{"model": "image captioner", "encoder_arch": "resnet", "encoder_widths": [64, 128, 256], "decoder_inner_norm": false, "decoder_cross_attention_every": 1, "decoder_tie_embeddings": true}
Rows from block 3 of the text decoder, named by matrix and row number. Rows with one number belong to one neuron. Each number is 128 + 24 x the weight over its row's rms, rounded and kept within 0 to 255. All counts start at 0. After the name is the row's rms in percent of the matrix's.
# fc1: MLP up (decoder.blocks.3.mlp.fc1.weight, 1024x256), inputs 0-127
# fc2: MLP down (decoder.blocks.3.mlp.fc2.weight, 256x1024, transposed), outputs 0-127
fc1.742 103 [114 167 152 139 132 148 129 141 117 151  92 119 140 173 133  91 129 134 131 133 159 136 128 100 142 136 120 167 101 139 130 118 107  94 123 124 116 105 103 138 188 113 126 123 133 140 103 145 158 145 147 126 124 135 115 167 151 145 141 167 105 165 144 153  70 123 157 113 135 124 159 127 118 110 134 131 125 128 123 148 109 141 139 157 124 188 127  84 135  94 142  70 125 122 118 136  99 110 137 132 140 145 126 125 146 120 120 134 108 126 160 164 169 135 120 129 130 133  82 105 123 146  80 126 132  99 122 110]
fc2.742 103 [130 127 124  99 138 172 113 112 104 119 122 149 146 167 134 125 110  98 140 150 147 119 164 145  76 175 159 107 109 133 126 133 130 173 139 105 144 140 111  97 118 120 125  82 105 118  81 101 123 104 112 117 100 127 100 130 117 137 143 138 152  91 135 153 148 152 136 111  92 136  82 131 151 132 109 161 118 165 179 112 163 100 119 135  95 105 132 130 137 150 138 136 126 108 102 139 171 162  90 134 129 189 137 126 125 137 174 114 127 108  61 124 119 123 169 126 153 143  98 132 115 151 146 125  84 131 157 150]
fc1.743 097 [132  86 108  82 140  97 136 139 122 115 151  84 139 180 142 121 120 119  89 140 158 100 148  99 150 137 147 104  91 117 154 119 110 163 114 130  92 122 132 143 110 138 121  93 125 147 122 144 152 171 119  90 118 138  87  99 139 133 104 172 158 116 133 113 142 130 141 109 164 102 106 141 159 155 104 163 139  74 129 153  74 138 120 182  97 156 133 133 131 124 122 126 140 198 120 149 119 154 132 117 126 123  97 145 122  94 116 119  86 109 187 142 111 130 101 115 117 153  89 125 133 147  55 107 132 130 130 157]
fc2.743 098 [115 143  78  68 122 132 198 136 124 122 153 121 125  94 130 115 150 129 113 152 127 145 146 112 135 124  99 167 126 122 125 118 150  90 124 142  94 124 137  92 131 150 174 143  99 131 165 126 129 130 117 126 120 140 144 134 128 133 138 112 128 168 119  75 133 150 165 170 141 131 134 148 124 162 119 159  91 131  85 129 125 140 139 137 128 163 160 166  81 157 157 114  73  99 164 122 147 120 106 108  95 139 106  99  93 137 135 133 137 119 105 123 112 135 130 145 161 122 148 113  66 122 117 122 131 128 159  68]
fc1.744 098 [144 132 101 158 137 142 100 147 125 128 131 123 124 114 144 156 131 118 140  81 102 128 106 129 146 124 155 126 142 161  93 125 143 112 114 156  60 141 137  92 119 125 110 117 111 145 154 136 132 100 120 136 146 128 110  95 182 132 149 134 120  94 106 107 143 131 167 138 130 143 163 138 113  91 154 151  95 107 124 144 155 167 122 161 147 112 112 191 136 136 103 155 116 131 154 121  95 100 119 180 182 121 120 163 142 141 137 187 138 137 171 123  75 159 125  83 100 125 112 148 116 138 148 164 153  92 135 144]
fc2.744 095 [ 97 119 154 106  99 114 120 119 123 100 175  84 141 106 137 142 146 155  97  98 141 147 149 157 133 171 125 126 109 113 130 145 129 123 118 140 153 135 118 151 105 103 155 111 126 142 161 101 114 135 187  97 155 115 116 109 126  96 119 128 143  84 144 128 102 151 159 118 159 185 174 114 174  89 132 145 150 106 122 100 134 137  84 129 163  75 165 148 145 110 157 130  74 143 103  60 157 131 154 134 119 174 162 104 127 113 125 142 144 144 114 111 138 183 132 129 139 129 118 180 131 123 153 136 143 104 102  99]
fc1.745 099 [101 110 113 161 134 121 152 141 116 141 111 120 165 133 147 150 111 122  88 166 100 121 100 169 142 122 133 130 106 129 146 122 126 104  95 157 131 166 140 178 134  98 114 145 100 163 104 187 144 125 134 151  95 139 135 108  65 182 159 135 126 116  96 126 106  88 130 129 133 123 131 145 117  96 120 144 118  89 150 169  90 139 121 138 128 150 162 149 145 122 108  92 137 128 176 134 117  89  64 125 139 122 115 117 136 151 119 158 152 115 137 124  95  99 142 141 154 138 135 161 113 128 157 149  94 116 159 150]
fc2.745 099 [100 143  92 142  98 130 127 129 121 118 130 126 138 164 158 143 133 128 144 147 136 147 142 123 126 109 110 106  97 123 170 141 114 137  96 127 155 126 161 131 118 124  85 102 140 137 143 129 109 105 119 178 148 104 119 130  96  87 109 150 134 138  97 131 115 143 120 120 153 100 127 122 133 104  89 124 109 119 128 126  88  98 130 122 103 113 127  91 135 169 140 134 133 114 122  82  90 114 111  88 142 108 167 165  88 112  92 150 149 190 162 154 142 120 138 105 122 124 174 118 175 114 173 163 144 151 134 117]
fc1.746 102 [129  89 129 155 159 161  63 141 120 109 175 136 127  91 131  97  96 128 120 153 101  87 121 119 144 115 145 135 120 145 134 127 166 141 148 133 121 119 132 135 149 151 162 115 108 123 160 103 120 135 121 132 127 155  85  96 121 138 103 161 155 124 154  96  75  75 136  99 147 126 129 141 141 159 115 125 136 105 100 129 132 148 146  90 149 143 112 135 115 122 116 127 137 167 129 131 129 137 173 140 116 173 141  93 131 110 153 128 139 103 173 200 176 116 124 137  87 155 106 133 114 118 139 160 139  91 130 149]
fc2.746 106 [164 143 141 142  93 129 114 120 161 102 129 145 125 185 143 127 130  87 157 123 102 120 142 122 117 154  80 123 110  94  94 138 185 103 137 103 116 120 121 133 146 129 131 161 163 134 146  77 130 131 123 124 139 123 113 130 161  90 158 140  82 158 122 167 168 138 110 148 111 108 125 164 148  94 156 114 135 124 132 150 110 168 176 107 139 143 152 145 106 133 112 170 141 136 165 188  69  85 129 127 164 162 128 107 140 156 139  89 197 152 147 125  57 174  77 151 134 114 136 143 122 145 148 141 142  86 125 138]
fc1.747 101 [107 163 174 126 116 111 120 156 145  71  81 138 175 100 120  96 175 128 144 101 145 115  98 114 105 147 178 134 141 111 131 129 110 124 134 152 141 146 137 127 118 129 162 113 111 103 122 162 122 126 123 120 100 118 123 152 128 116 130 136 120 148 147 169 137 102 125 106 116 173 103 166 101 151 106 132 128 108 124 120  72 163 121  87 119 112 107  89 129  98 144  80 120 117 134 104 140 118 118 134 159 144 160 103 155 151 128 125  93 123 109 134 164 140 133  96 123 157 115 110 127  82 134 113 109 144 137 170]
fc2.747 101 [159 126 123  91 133  93 194 112 164  85 124 129 118 123 127  86 140 114 133 180 115 102 155 127 134  97 110 127 156 156 109 165  99 107 105 157 107 167  82 136  76 109  98 136 134 148  98  83 101 143 123 134 171  99 121 146 105 131 146  98  62 174 114 178 148 100 123 135 114 155 161 139 127  97 107 121 106 105 117 124 105 117 140 106 100 167 133 179 131 107 105 147 140 111 162 119 148 143 113 133 151 122 144 161 134 166 132 130 110 121 162 129 132 157 114 129  94 145 166 135 111 123 122 128 108 119 135 140]
fc1.748 105 [123 141 103 133 159 126  84 120 107  85 148 177 173 125 109 172 136 151 169 155 121 107 143 129 120 157 151 148 132  99 130 107 107 147 140 155 177 128  96 139 131 134 163 118 116  76 131 137 138 111  91  99  91 101 118 104 138 110 110 124 104  92 114  92 103 128 146 140 134 190  71 136 136 125 115 151 125 157 112  92 104 147 149 144 123 174 126 134 142 144  89 110 128 183 136 157 126 100 117 112 132 154 167 110 115 135 124 132 112  98 180 150 108  99 109 140 134 154  94 120 113 145 108 149 105 184 166 154]
fc2.748 106 [136 132 147 187 102  89 112 157  92 126 135 145 112 118 103 132 116 113 127 195 127 117  93 154 141 102 116 152 145 120 120 114 127 140 118  86 101 138 126 122  97  71 107  78 121 119 118 128 123 119 128 150 122  92  80 122 124 147 111 146 146 115 136 114  96 140 108 178 149 148  75 136 141 177 132 130 156 134 144 115 138 114 135 157 127 137 106 138 146 140 124 158 102 127 134 131  89 115 136 124  80 148 141  87 132 125 133 131 134 121 116 120 139  97 109 128 164 164 174 133 102 141 118 139 138 133 116 106]
fc1.749 104 [139 146 117 117  99 109  74 141 143 158 104 144 113 190 174 140 150 135 129 122 121 187 120 116 137 101 158 155 103 117 130 140 180 151 135 132 151 116 126 110 119 126 156 108  99 150 158 136 171 172 143 154 120 130 117 128 149 156 100  99 100 165 158 144 109 106 118 118 118 121 124 113 106 129 151 113 147 119 115 156 103 124 139 112  89 123 176 132 123 134 156 107 167 177 144 108  95 116 155 136 118 142 118 172 184 130 115 150 153 117 123 150 142 104 115 128 160 124 129 123 123 125  89 112 130 113 140 143]
fc2.749 103 [112 151 132 103 104 163 103 113 142 162 134 122 103 190 166 114 130 157 114 174 133 157  96 155 125 104 134 121 124 126 152 143 136 120 127 120 146  77 149 106  89 112 107 123 116 144 116  98 155 107 121 183  70 135 149  61 111 179 151 147 157 153 146 123 122 117  96 122  79  93 104 129 145 105  92 120 136 151 145 132 129 151 112 115 116 141 137 136 117 138 167  72 130 121 132 140 141 148 131 111 127 152 103 120 105 161 126 143 149 159 122 120 160 153 145 143 185 159 136 121 124 107 140 144 123  91 153 115]
fc1.750 099 [112 147 133 126 152 163 119 114 128  54 146 132 131 113 126 111 102  79 142  87 144 121 130 120 151  96 166  82 138 134 102 133 154 180 157 117 146 130 128  90 160 173 105 128 174 115 146 149 130 120  94  99  89  92 149 119 145 160 144 166 118 126 121 148 161 151 124  85 154 123 133 170 118 142 107 125 123 146 128 111 164  77 132 126 144 141  66 173 159 109 118 105  88 131 117 155 152 166  93 136 115 127  97  91 150 106 143 140  93 143 175 152  73 139 114 130 139 137 105 158 109 111  94 159 103 125 101 125]
fc2.750 100 [109 145  84 127 126 147  63 123 173 159 116 131 101 151 132 110 107 139 112 189 126 127 159 105 126 132 147 134 133 129 125 130 100 172 110 132 123 137 123 123  98 160 148 110  96 142 101 155 136 110 109 137 145 160 124 101 132 100 129 123 138 159 161 106 120 114 158 157  98 108 110 153 125 115 191 115  96 115  97 126 125 108 125 151 122 104 113 133 104  95 132 144 146  91 154 123 131 117 137 137 147 108 168 134 109 143 138 135 167 119  97 144  83 166 124 128  93 112 194  97 132 144 145  69 119 133 110 126]
fc1.751 099 [127 128 143 145 157 155 128 141  87 132 141 120 128 129 123 116 172 138 134 120 163 151 105 152 148 135 106 147 117 120  80 136  93 149 150 132 105 156 134 105  52 117 137  88 126 121 147 134 124 113  85 111 124  94  94 140 101 119 130 143 174  95 107 112 105  68 145 158 146 156 138 123 140 144 113 156 145 116 120 134 127 139 104 113 109 119  99 135 161 139 137  98 105 134 156 136 163 134 165 168 135 142 118 122 122 146 122 114  99 122 147 149 154 153 131 134  79 150 113 105 136 109 126 119 136  94 136 124]
fc2.751 101 [134 103 116 117 124  96 129 116 129  52 142 110 128 132 116 110 136 179 121 137 121  82 153 159 182 152 136 105 125 149 103 166 157 124 164 174 129 126 116 108 120 142  96 125 161 131 130 141 176 164 153 104 143  83 163 109 138 154 131 134 104 106  99 119 117 126 132  93 137 113 116 134 101 111 105  92 140 148 120  88  97 155 149 106 133 124 106 126 122 112  97 164 158 167 129 140 104 110 128 169 111 138 131 133 117 129 130 154 159 128 113  81 144 109  97 134 122 134  96 134  80  96 146 159 129  87  91 132]
fc1.752 098 [ 86 143 137 129 119 181 118 151 184 153 141 159 131 124 142 156 127 144  95 130 101 142 142 151 122  70 118 179 113 107 115 100 144 133 104 120 107 152 122 100 121  93 138 112  79 132 182 145 148 122 124 141 134 133  79 126 128  99  89 137 108 160 134 159  77  83 127 114 149 129  99 137 106 122 169 123 114 130 100 138 126 134 122  90 141 129 155  88 153 177 186 117  98 132 122 122 116  85 160 149 124 101 142 156 132 146 110 128 106  82 150 131 149 125 155 144 151 148 137 111 114 123 118 137 123  94 103 153]
fc2.752 096 [152 181 116  95 139 135 133 124  83 159 121 160 150 147 127 104 163 146 139 109 109 149 104 180  78  96 108 124 120 156 113 104  92 119 182 108  99 102 163  98 101 121 116 109 113 129 117 107 134 153 114 120 134 146 112 114 129 120 150 102 149 163 182  82 141 110  89 128  84 147 146 141 131 116 126 140 108  91 153 105 113 124 110 154 111 113 157 136 142 151 130 126  91 117  71 128 143 126 119 134 115 160 130 135 140 133 106 135  91 145 142 123 114 147  83  79 173 133 129 157 172 141 141 134 141 148 161 133]
fc1.753 100 [122 165 113 166 115 105 142 113 144  52 110 115  99 115 172 129 144  85 151 130  91 125 142 121 109  99 139 151  78 134  89 130 173 168 120 144 147 130  98 108 155 162 167 162 151 112  90 171 178  99 156 116 124 110 124 125 134 157 164 134 142 178 145  75 127 111 109  95 112 154 142 117 105 123 166 134  87 101 142 149 116 106 122 119 120 109 150 169 144 162 160  94 125 146 146 138 137 113 155 161  94 163  95 139 146 144 119 164 132 110 111 143 117 100 141 131 158  96 122 146 118 118 115 116 108  93 120 140]
fc2.753 097 [126 129 121 148 160 125 183 133 131 147 152 158 135 124 122 121 117 102 127  77 157 117 162 143 127 105  97 141 149 122 142 136 118 151 137 157 135 125 117 139 112 145 175  96 108 138 127 114  95 149 127 112 130  88  92 152 124 122 141  96 117 104 117 152  99 143 147 159 136 121 129 168 144 160 131 117 149 145 181 149 117 127 128 109  68 179 158 140 148 135  95 150 216 130 114  95 158  87 143 116 142 117 149  93 137 123 110 100 184 131 122 133 143 152 135 122  87 126 116  89 112 142 175 164 128  95 117 127]
fc1.754 099 [112  98  86 163 185 131  96 163 156 128 132 185 143 145 129 120 120 123 153  68 117  99 129  76  71 114 150 177  97 142 115 142 129 130 109 143 130 114 121 187 136 130  87 130 138  92 144 116 125 137 176 145 113 154 131 126 110 147 109 130 141 148 116 200 102 169 136 118 126 138 133 130 129 131 128 114 151 125 113  90 128 113 118 141 121 115 115 114 117 113 135 115 144  94 135 126 133  82 105 164 106 147 119 126 163 135 112 136 133  75 111 103 110 133 144 133 142 158  91 123  87 149  95 160 120 129 120 148]
fc2.754 100 [ 99  90 127 114 158 115 131  64 126 103 154 158 127 142 101 116 169 135 153 113 143 130 137 134 140 121 108 140 141 126 119 119 131  72  90  95 135 124 116 126 103 121  70 142 137 145  80 139 113 131 162  90 118 125  99 109 138 147 132  95 114 121 115 126 104 172 124  92 113 141 207 168 149 128 151 125 104  92 169 145 125 119 142 161 168 151 169 103 126 136 116 156 118 152 145 109  92 134 113 143 150 163 164 132 125 160 121 105 145  67 118 147 139 151 121 158 178 120  86  93 125 127 115 139 174 157 163 109]
fc1.755 100 [148 122  91 138 111 110 143 162  88  88  94 161 109 119 106 107 133 148 140 134 138 146 115 177  84 151 154 112 155 113 159 139 147 126 157 126  86 149 121 117 122 125 178 152 118 120 165 116 139 136 139 144 137 145 103 129 151 120 164 124 123  91 123 114 115 113  87  89 139 120 111 113  88 124 122 138 109 128 174 141 135  98 104 165 132 120 123 134  88 148  90 106 110 159 122 135 109 112 140 111 111  91 117 118  95 109 111 119 140 148 162 145 119 116 124 141 149 130 127 110 130 153  95 118 150 120 155 140]
fc2.755 096 [150 111 122 103  64  97 134 123 132 145 151  91 153 147 136 140 160 151 146 175 174 137 146 142 171  88 132 138 168 108 132 139 142 152 141 113 143  99  98 128 131 123 106  85  81 140 108 155 119 121 110 140 146 127 130 136 102 123 146 117 162 126 147  90 104 151 121 148  97 148  96 127 141 109 123  89 123 127  98  89 103 111 138  95 145 108 127 142 169 140 150  99 123  92 142 103 107 134 155 111  90 128 121 154 168 100 143  84 140 174 161 125 125 156 156 126 129 101 140  71 155  78 128  73 152 127 133  88]
fc1.756 100 [136  90 115 118 133 152 107 133 122 142 159 137 134  98 100 139 154 121 137 136 152 152  92 121 132 118 167 123 118 148 121 130 181  68 102 159 138 166 139 126  88 163 111 136  92 104 113 117 135 128 126 117 119 103 125  72 122 136  96 113 147 104 106 140 142 126 130 120 122  90 120 133 108 143 173 137 143 127 110  86 123 116 160 110 169 106 126 146 108 151 104 102 102 152 119 102 154  77 106 166 149 152 141 147 127  87 111 122 173  98 148 154 129 129 104 130 167 132 121 142 113  92 131 183 111  89 132 173]
fc2.756 100 [121 148 153 134 136 127 106 159 174  83 149 123 150 106 101 142 132  59 119 150 170 101 190 114 140 164  63 128 114  93 123 100 106 107 107 163  93 134 136 163 173  98 140 153 119 135 121 156 104 120  87 151 107 149 184  85 128 121 118 134  94 123 126 191 152 136 155 142 160 141 130 170 146 149  87 113  86 171 112  81 122 155 144 153 125 126 157 132 123 151 133 151 145 116 143 154  77 138 150 114 139 114 112 113 170 145  82 133 128 174 121 126 119 132 128 123 138 139 109 124  88 123 117 102 137 117  92 104]
fc1.757 098 [157 162 135 133 114 131  69 127 117 157 155 157 108  76 125 127 118  81 122 126 124 141 116 180 107 116 111 102 111 159 113 144 142 124 159 135 118 114 164 162 128 143 149  91 131 120 125 121 131 148 136 114 125 101 132 161 115  99  88  96 176 160 126 117 113 158 158 155 142 136 146 140 125 101 110 116 134 151 137 155 142 109 125 105 138 154 153 135 145 125 114  97 139 119 148 125  84 106 143 157 156 176 100 107 140 153 125 117 141 141 186 123  69 120 164  93 122 164  90 117 119  69 146 130 127 116 149 116]
fc2.757 100 [151 171 132 161 156 126 120 140 133 123 180 153 142 127 112 154  76 144 131 136 142  89 126 166 150 133  97 104 165 147  93 117 132 114 171 128 133 116 164 175 123 105 148 125 150 126 141 131 128  95 136 116  88 109  97 133 118 104 155 100 142 152 140 138 115 155 105 134 100 105 124  88 112 143 150 154 117 178 139 121 123 161  81 144 130  90 173 113 116 114 129  92 109 124 106 121 122 145 173 105 187 171 165 109 112 137 125 120 115 103 139 138 105 128 114 118 110 147  99  97 130 105 135 118 131 143 126 133]
fc1.758 106 [111 128  93 169 134 140  97 166 122 117 145 110 134 135 121 138 117 153  99  56 180 119 147 127 127 157 115 109 107 155 126 147 167 129 153 158 124  99  99 142 134 127 130  99 148 102 126 166 135 113 101 123 109 126 143 162 135 110 149 128 167  96 124 136 118 108 158 100 135 131 112 111 118 122 123 145 105 100 131 162 115 129 120 122 125 110 128  90 147 167 155 115 138 120 171 105 109 131  71 132 171 110 105 121 125 144 122 161 142 117  86 101 124 106 155 139 155 150 123 137 129 108 102 151 107 108 123 127]
fc2.758 107 [115  88 119 139 160 154 100 115 121 124 166 161 185  88 124 103 102 148 159 145 142 110 132 145 149 150 107 147 114 118 124 128  63 100 127 151  75 189 113 107  65  72  94 130  95 140  87 143 146 123 128 146 135 116 127 112 161 130  97 109 157  97 105 124 165 142  98 146 133 151 144 174 132 139 149 130 117 123  95 126 152 136 159 123 137 113 159 124 152 141 148 109 143 163 148 128 169 155 128 120 143 150 147 148 152 125 123 131 119 135 126 115 120 124  92 102 151 125 154 118 107  89 123 135 133  97 151 140]
fc1.759 097 [179 108 100 125 139 150 116 169 136 178 125 150 121 119 117 104 152 120 143 129 136 152 114 145 118 174  92 124  83 154 110 147  88 122  72  76 134 156 116 135 128 113 116 148 144 127 136 106  80 151 129 130 124  90 145 114 126 111 188  98 104  84 103  99  91 150 128 128 157 113 103 144 130 138 110 145 120 137 122 126  94 147 137 135 125 154 144 149 131 133 113  89 129 143 111 135 154 114 121 150 134 132 151  96 182 144 106 133 123 130 123 173 128 150 139 165 106 144 116 115 109  85 138 116 127 146 136 136]
fc2.759 094 [116  94 173 159 131  98 114 146 152 131 110 122 131 109 161 154 112 128 176 135 141 136 116 130 135 142 154 194 103 126 153 167 128 148 111 145 143  94  96 103 121  81 156 144  78 127 130 194 114 101 153 121 106 157 133 130 109  99 140 121 111 129 133 130  96 146 147 133  90 116 146 126 114  70 149 120 137 118 156 145 125 161 175 164 131 122 113 117 119 102 141 146 113 136 134  51 118 115 115 128  97 156 141 114 155  93 123 102 127 112 128 111 146 127 142 130 128 173 136  92 152 127  91 125 160 139 128 149]
fc1.760 101 [109 132 155 116 126 123 133 143  97  98 113 130 139 114 148 125 150 114 113 128 136 152 143 138 112 115 166 145 137 129 128 115 149 114 101 105 179 161 119 108 138 131 152 132 160 130 139 148 118 143 127 135 134 149 158 160 174 138 150 138 161 114 108 123 140 134 113  64 104 169 128 119 138 139 134  90  83  94 127 115  71 121 172  64 147 130 107  89 139  99 151  93 124 158 101  95 110 123  92 126 123 140 112 137  98 159 114 135 103 141 130 159 130 121 119 147  87 138 136 151 103 121 127 130 127 128  99 152]
fc2.760 101 [125 152 108 175 125 114 127 136 151 136  92 171 113 116 142  86  82 152 168 124  88  88 134  95 134 182 158 150 133 114 112 155 199 159 179 147  90 107 151 131 139 110 153 136 122 118 114 120 114 108 115  79 111  99  78 165 134 134 137  99 167 134 123 132 152 126 135 124 112 110 111 110 132 115 130 133 106 165 132 125 130 135 112  99 150  68  94 116 141 131 134 110 160 138 176 131  79 114 118 127 181  86 143 153 116 107 160 126 149 127 122 129 153 113  80 123 143 126 107 111  91 123 106 117 159 138 145 117]
fc1.761 101 [113  77 130 141 125 116 126 157 107 148 142 124 155 131 145 140 133 113 156 110 110 138  99 118  54 140 141 139 143 104 100 130 176 172 147 151 141 118 182 163  97  97 164  96 162 107 132 136 177 171 131 103 120 108  76 135  95 104 111 127 150 117 146 120 140  87 153 134 170 133 108 153 150 139 138 128 123 101 159 161 107 130 123 139  92 139 138 125 176 140  86  93 161 139 178 159 111  86 152 129 145 109 134 139 119 145 113 128 137  96 140 141 124 119  88 161 101 188 103 122 140  98 147 130 133 132 170 156]
fc2.761 098 [114 133 111 156 147 115 116 135 147 146 156 114 118  96 101 145 135  83 111 111 168 151 130  81 129 133 147 131 101 120 152 130 143 147  92 143  99 135 115 121  97 115 124  89 130 146 156 106 160 122 161 135 164 147 138 150 124 144 117 146 121 107 126 120 127 141  57 143 163 132 157 162 141 170 136 127 107  98 155 157 131 122 127 168 168  84 111 153 134 159 180 126  87 164  97 113 116 142 147 172 101 122  88 104 117 133 159 123 123 134  97 175 154 104 108 123 174 154 154  88 111 123 108 119 143 114 149 128]
fc1.762 096 [155 141  86 176 121 165 148 153 151 148 125 122 133 100 144 139 155 153 169 106 136 144 137  99 116 153 103 127 132 145 117 116 120 139 130 130 121 127 108 146 118 114 141 100  66 132 122 146  65 165 118 100 125 118 121 120 112 144  96 125 122  91  85 135 121 159 117 152 125 110 161 175 137 145 119 180 113 117 107 134 145 159 106 168 140 112 109  97 127 168  86 143 104 114 193 136  86 147  93 118 150 143 150 138 131 133 117 130  80  75 111 121 133 149 153 137 116 131  71 115 106 134  90 131 132 110 119 151]
fc2.762 099 [122 123 136  96 168 168 130 113 110 156 126 128 105 114  95 110 137 152 107  63  99 137 127 116 179 134 122 127 122 172 158 109 145  91 145 114 141 118 101 106 144 113 141 152 132 109  56  99 163 117 120 148 129 146 120 114 135 118 112 108 111 101 111 143 191 131 114 148 166 124 133 106 104 151 148  91 177 170 123 132 145 165 119 103 140 156  96 132 104 152 123 166 112 115  72 145 163 104  91 145 115 127 115 116 138 141 109 132 151 100  89 142 141 118 112 108 153 139 137  86 149 102 115 129 156 116 103 114]
fc1.763 101 [142 150 114 156 116 116 134 132 167 149 126 141 152 133 127 145 155 134 111 117  88 154 106 140 125 100 115 151 141 190 101  97 111 119 143 173 141 147 156 172 123 170 165  71 100 131 141 156  91 144  98  95  69 152 138 118  97 101 105 136 143 140 132 186 133 157 157 122 107  97 125 136  98  80 127 164 120  99 134 161 126 142 144 116 175 139 121  61 106 135  98 119  93 130  99 150  87 113  94 132 108 135 114  99 177 161 110 160 104 142 125 139 146 136 122 129 140 167 120 123 123 119 143 119 137  86 110 112]
fc2.763 100 [122  98 134 140 101 120 135 106 108 141  77 147 103 119 132 146 108 102 167 100 110 130 148 157 111 102 152 120 146 114 110  91 121 115 112 103 158 149 129 109 131 138 114 134 123 106 117 113 123  93 145 126 147  98  92 141 113 154 132 100 118 143 125 122 169 129 128 166 164 139 157 143 154 108 125 148 112 159 113 107 115 148  92 148 126  66 160 124 151  97 131 149 141 109 138 108 142 100 123 136 149 143 135 134 110 152 151 123 137 176  71 107 167 111 180 139 107 124 147 108 130 131 124 158 133 124  87 120]
fc1.764 102 [126 127 116 154 145 135 108 164 144 116 113  97  94 133 120 117 115 116  84 128  93 110 141 101 101 118 146 131 117 154  99 160 179 146 101 108 139 123 108 124 187 131 126 145 142 156 131 165  99  84 149 104 118 138 153 125 176 122 151 115 112 104 135 146 184 106 162 139 119 111  95 136 107 161 142 169 174 119  82 171 146 131 153 117 126 121 153 171 132 137 125 113 112 163 130 167 152  84 102 109 116 114 138 140 153 103 123 145 142 113 118 175 105  75 127 150 112 158 129 162  78 145 112 150 151 101 159 156]
fc2.764 107 [153 150 128  97 142 133 192 147 158 138 151 120 145 114 124 152 120 152 106 155  94 106 132 100  91 153 103 147 145 131 111 179  92 135 112 141 155 148 130 179 161 169 131 134 126 118 125 128 120 112 121  95 111 126 120 128 114 151 127 138 131 126 125 107 163 130 139 137  69 135 158 115 106 134 120 124 148 179 143 161 136 156 102 129 123 123 131 170 155 121  86  97 119  84  96 132 115 137 145 119 133 121 122 133  93 162 161 122 158  93 106 187 163 149 149 153 117 110 130 133 111  85 155  84 172 101 149 103]
fc1.765 094 [181 131 135 122  65 136  93 128 127  82 166 118 182 106 181 132 142 153 144 113  92  60 142 135 135 162 132 135  98 143  99 119  94 137 141 124 106  69 121 135 141 120 124 155 134 129 127 152 123 116 169 102 155 123 132 160 147 123 119  84 123  88 146 146 139 117 128 148 184 105 149 116 118  95 109 112 113 158 119 127 148 115 126 147 131 131  68 117 134 153  96 118 128 114 170 129 113  93  85 130 103 142 118 135 151 197  85 132 122 133 134 138 110 139 166  98 128 131 117 132 104 131 109 165 102 146 155 150]
fc2.765 096 [110  82 142 117 109 133 106 133  99  83 135 121 140 119 126 129 108 113 130  96 146 107 116 119 156 114 106  88 135 167 133 156 112 162 119 102 155 156 101 126 123 154  88 107 144 125 158 144 124 131 109 142 155 140 128  95 116 146 171 102 154  97  89 171 136 142 148  91 103 119 163 148 111 208 127 133  95 116 160 133 165 134 129 143  84  78 181 130 145 141 115 139  84 172 117 167 136 146 100 114 149 156 185 100 106 131 160 134 128 139  80  73 140 112 104  95 127 125 144 143 105 118 114  97 112 100 141 157]
fc1.766 096 [137 106 112 141 172 112 122 140 152 117 165 175 158 159 120 160 148 102 145 143 147  73 108 154  65 110 171 117 137 106 109 165 149 142 116 115 105 131 122 158 121 132 127 107 105 134 145 158 126 148 141 158 145 119 123  92 159 121 126  93 116 113 124 115 173 139  63 140 146 155 159 119 136 116 145 162 126 116 119  93 126  98 130 138 114 139 122 123 129 144 154 120 153  89 142 152 142 123 122 128 133 196 135 156 134 141 111 103 160 107 117 112 147 134 146 106 147 156 117 152 117 143 104 120 132  95 105 170]
fc2.766 100 [ 93 104 145 140 111 112  88 118 139 104 127 144 104 116 148 169 184  93 142 112 137  87 101 128 176 135 154  96 128 112 143 127 117 119  96 123  97 151 145 133  87  80 145 121 145 147 145 120 144 150 124 115 159 109 150 111 119 152 152 109  96 124 122 133 157 117 139  97 107 135  58 123 108 126 122 135 119 150 121 168 138 151 126 137 115 118 111 126 133 141 135 149 152 118  84 146 137 146 138 164 136  87 143 110 145 134 143 147 156 178 112 153  97 115 112 168 109 106 102 165  99  77 126 148  86 140  93 100]
fc1.767 102 [151 150 122 152 131 157 162 100 121 167 171 157 116 138 130 119 134 119 144 126 156 129 107 149  80 118 144 119 147 142 146 137 178 146 136 118 106 100 126 149 127 108 151 146 110 123 117 104  91 169 132 132 148 127  97 110 165  82 136 165 135 103 130 143 117 126 120 139 167  98 126 131 129 145 199 145 127 100 111 110 132 109 145 110 103 138 154 141 147 128 145  94 133 158 137 143 118 123 125 167 165 174 109 136 121 130 139 101 137  93 133 132 144  75 129 155 100 131 103 108  75 143 124 161 125  42 117 119]
fc2.767 099 [ 84 158 117 115 131 122  63 156  69 149 168 104 157 149 187 114 164 115 134 106  93  94  61 135 153 158 131  80 120 126 178 109 155 130 143 131 166 146 122 137 164 128 108 124 140 123 139 116 106 102 118 118 127 113 149 139  80 178  90 153 125 148 147 147 103 146 107 118 155 120 171 154 189 176 118 140 119 108 113 133 137  86 121 146 118 147  92 123  99  80 107 111 140  81  93 134 116 156  74 159 138 127  98 112 111 149 130 153  70 132 131 132 138 135 121 156 103 121 135 135 125 118 121 132 126 120 137 143]
fc1.768 095 [109 119 114 104 133 120 179 142 139 128 120 145 169 126 195 142 134 125 106 143 112 190 154 126 135 169 153 140  87 147 126 113 155 148 102 120 122 134 122 125 113 157 160 137  92  90  92 101 121 120 129 114 176  99 107 129  99 126 169 135 129 140 156 140 120 141 141 102 110 128  78 152 155  98 122 172 130  71 119 162 119 146 109 128 113 130 127 147 139 116 135  72  81 142 142 154  98 104 185 150 115 153 159 136 144 174 116 140 143 124 137 130 125 142 116 117 138 119 144 133 136 136 150 131 133 115 135 193]
fc2.768 098 [110 126 122 116 127 128 138 149 134 156 135 108 122 186 101 119 138 115 142 104 116 121 120 111 146  95  98 139 164 113  87 116 125 164 156 148 178 121  78 149 156 151 115 140 156 141 130 126  86 147 140 162 137 167 108 107  96  94 123  87 141  79  96  95 121 136 133 151 105 132 137 127 127 149 111  94 114 110 106 103 147 139 122 125 113 114  73  96  79 160 146 138 104 165 131 119 154 167 135 143 140 127 123 114  87 107 142 108 149 153 128 115 132 130 116 170 165 113 109 100 130 108 146 122 140 126 116 128]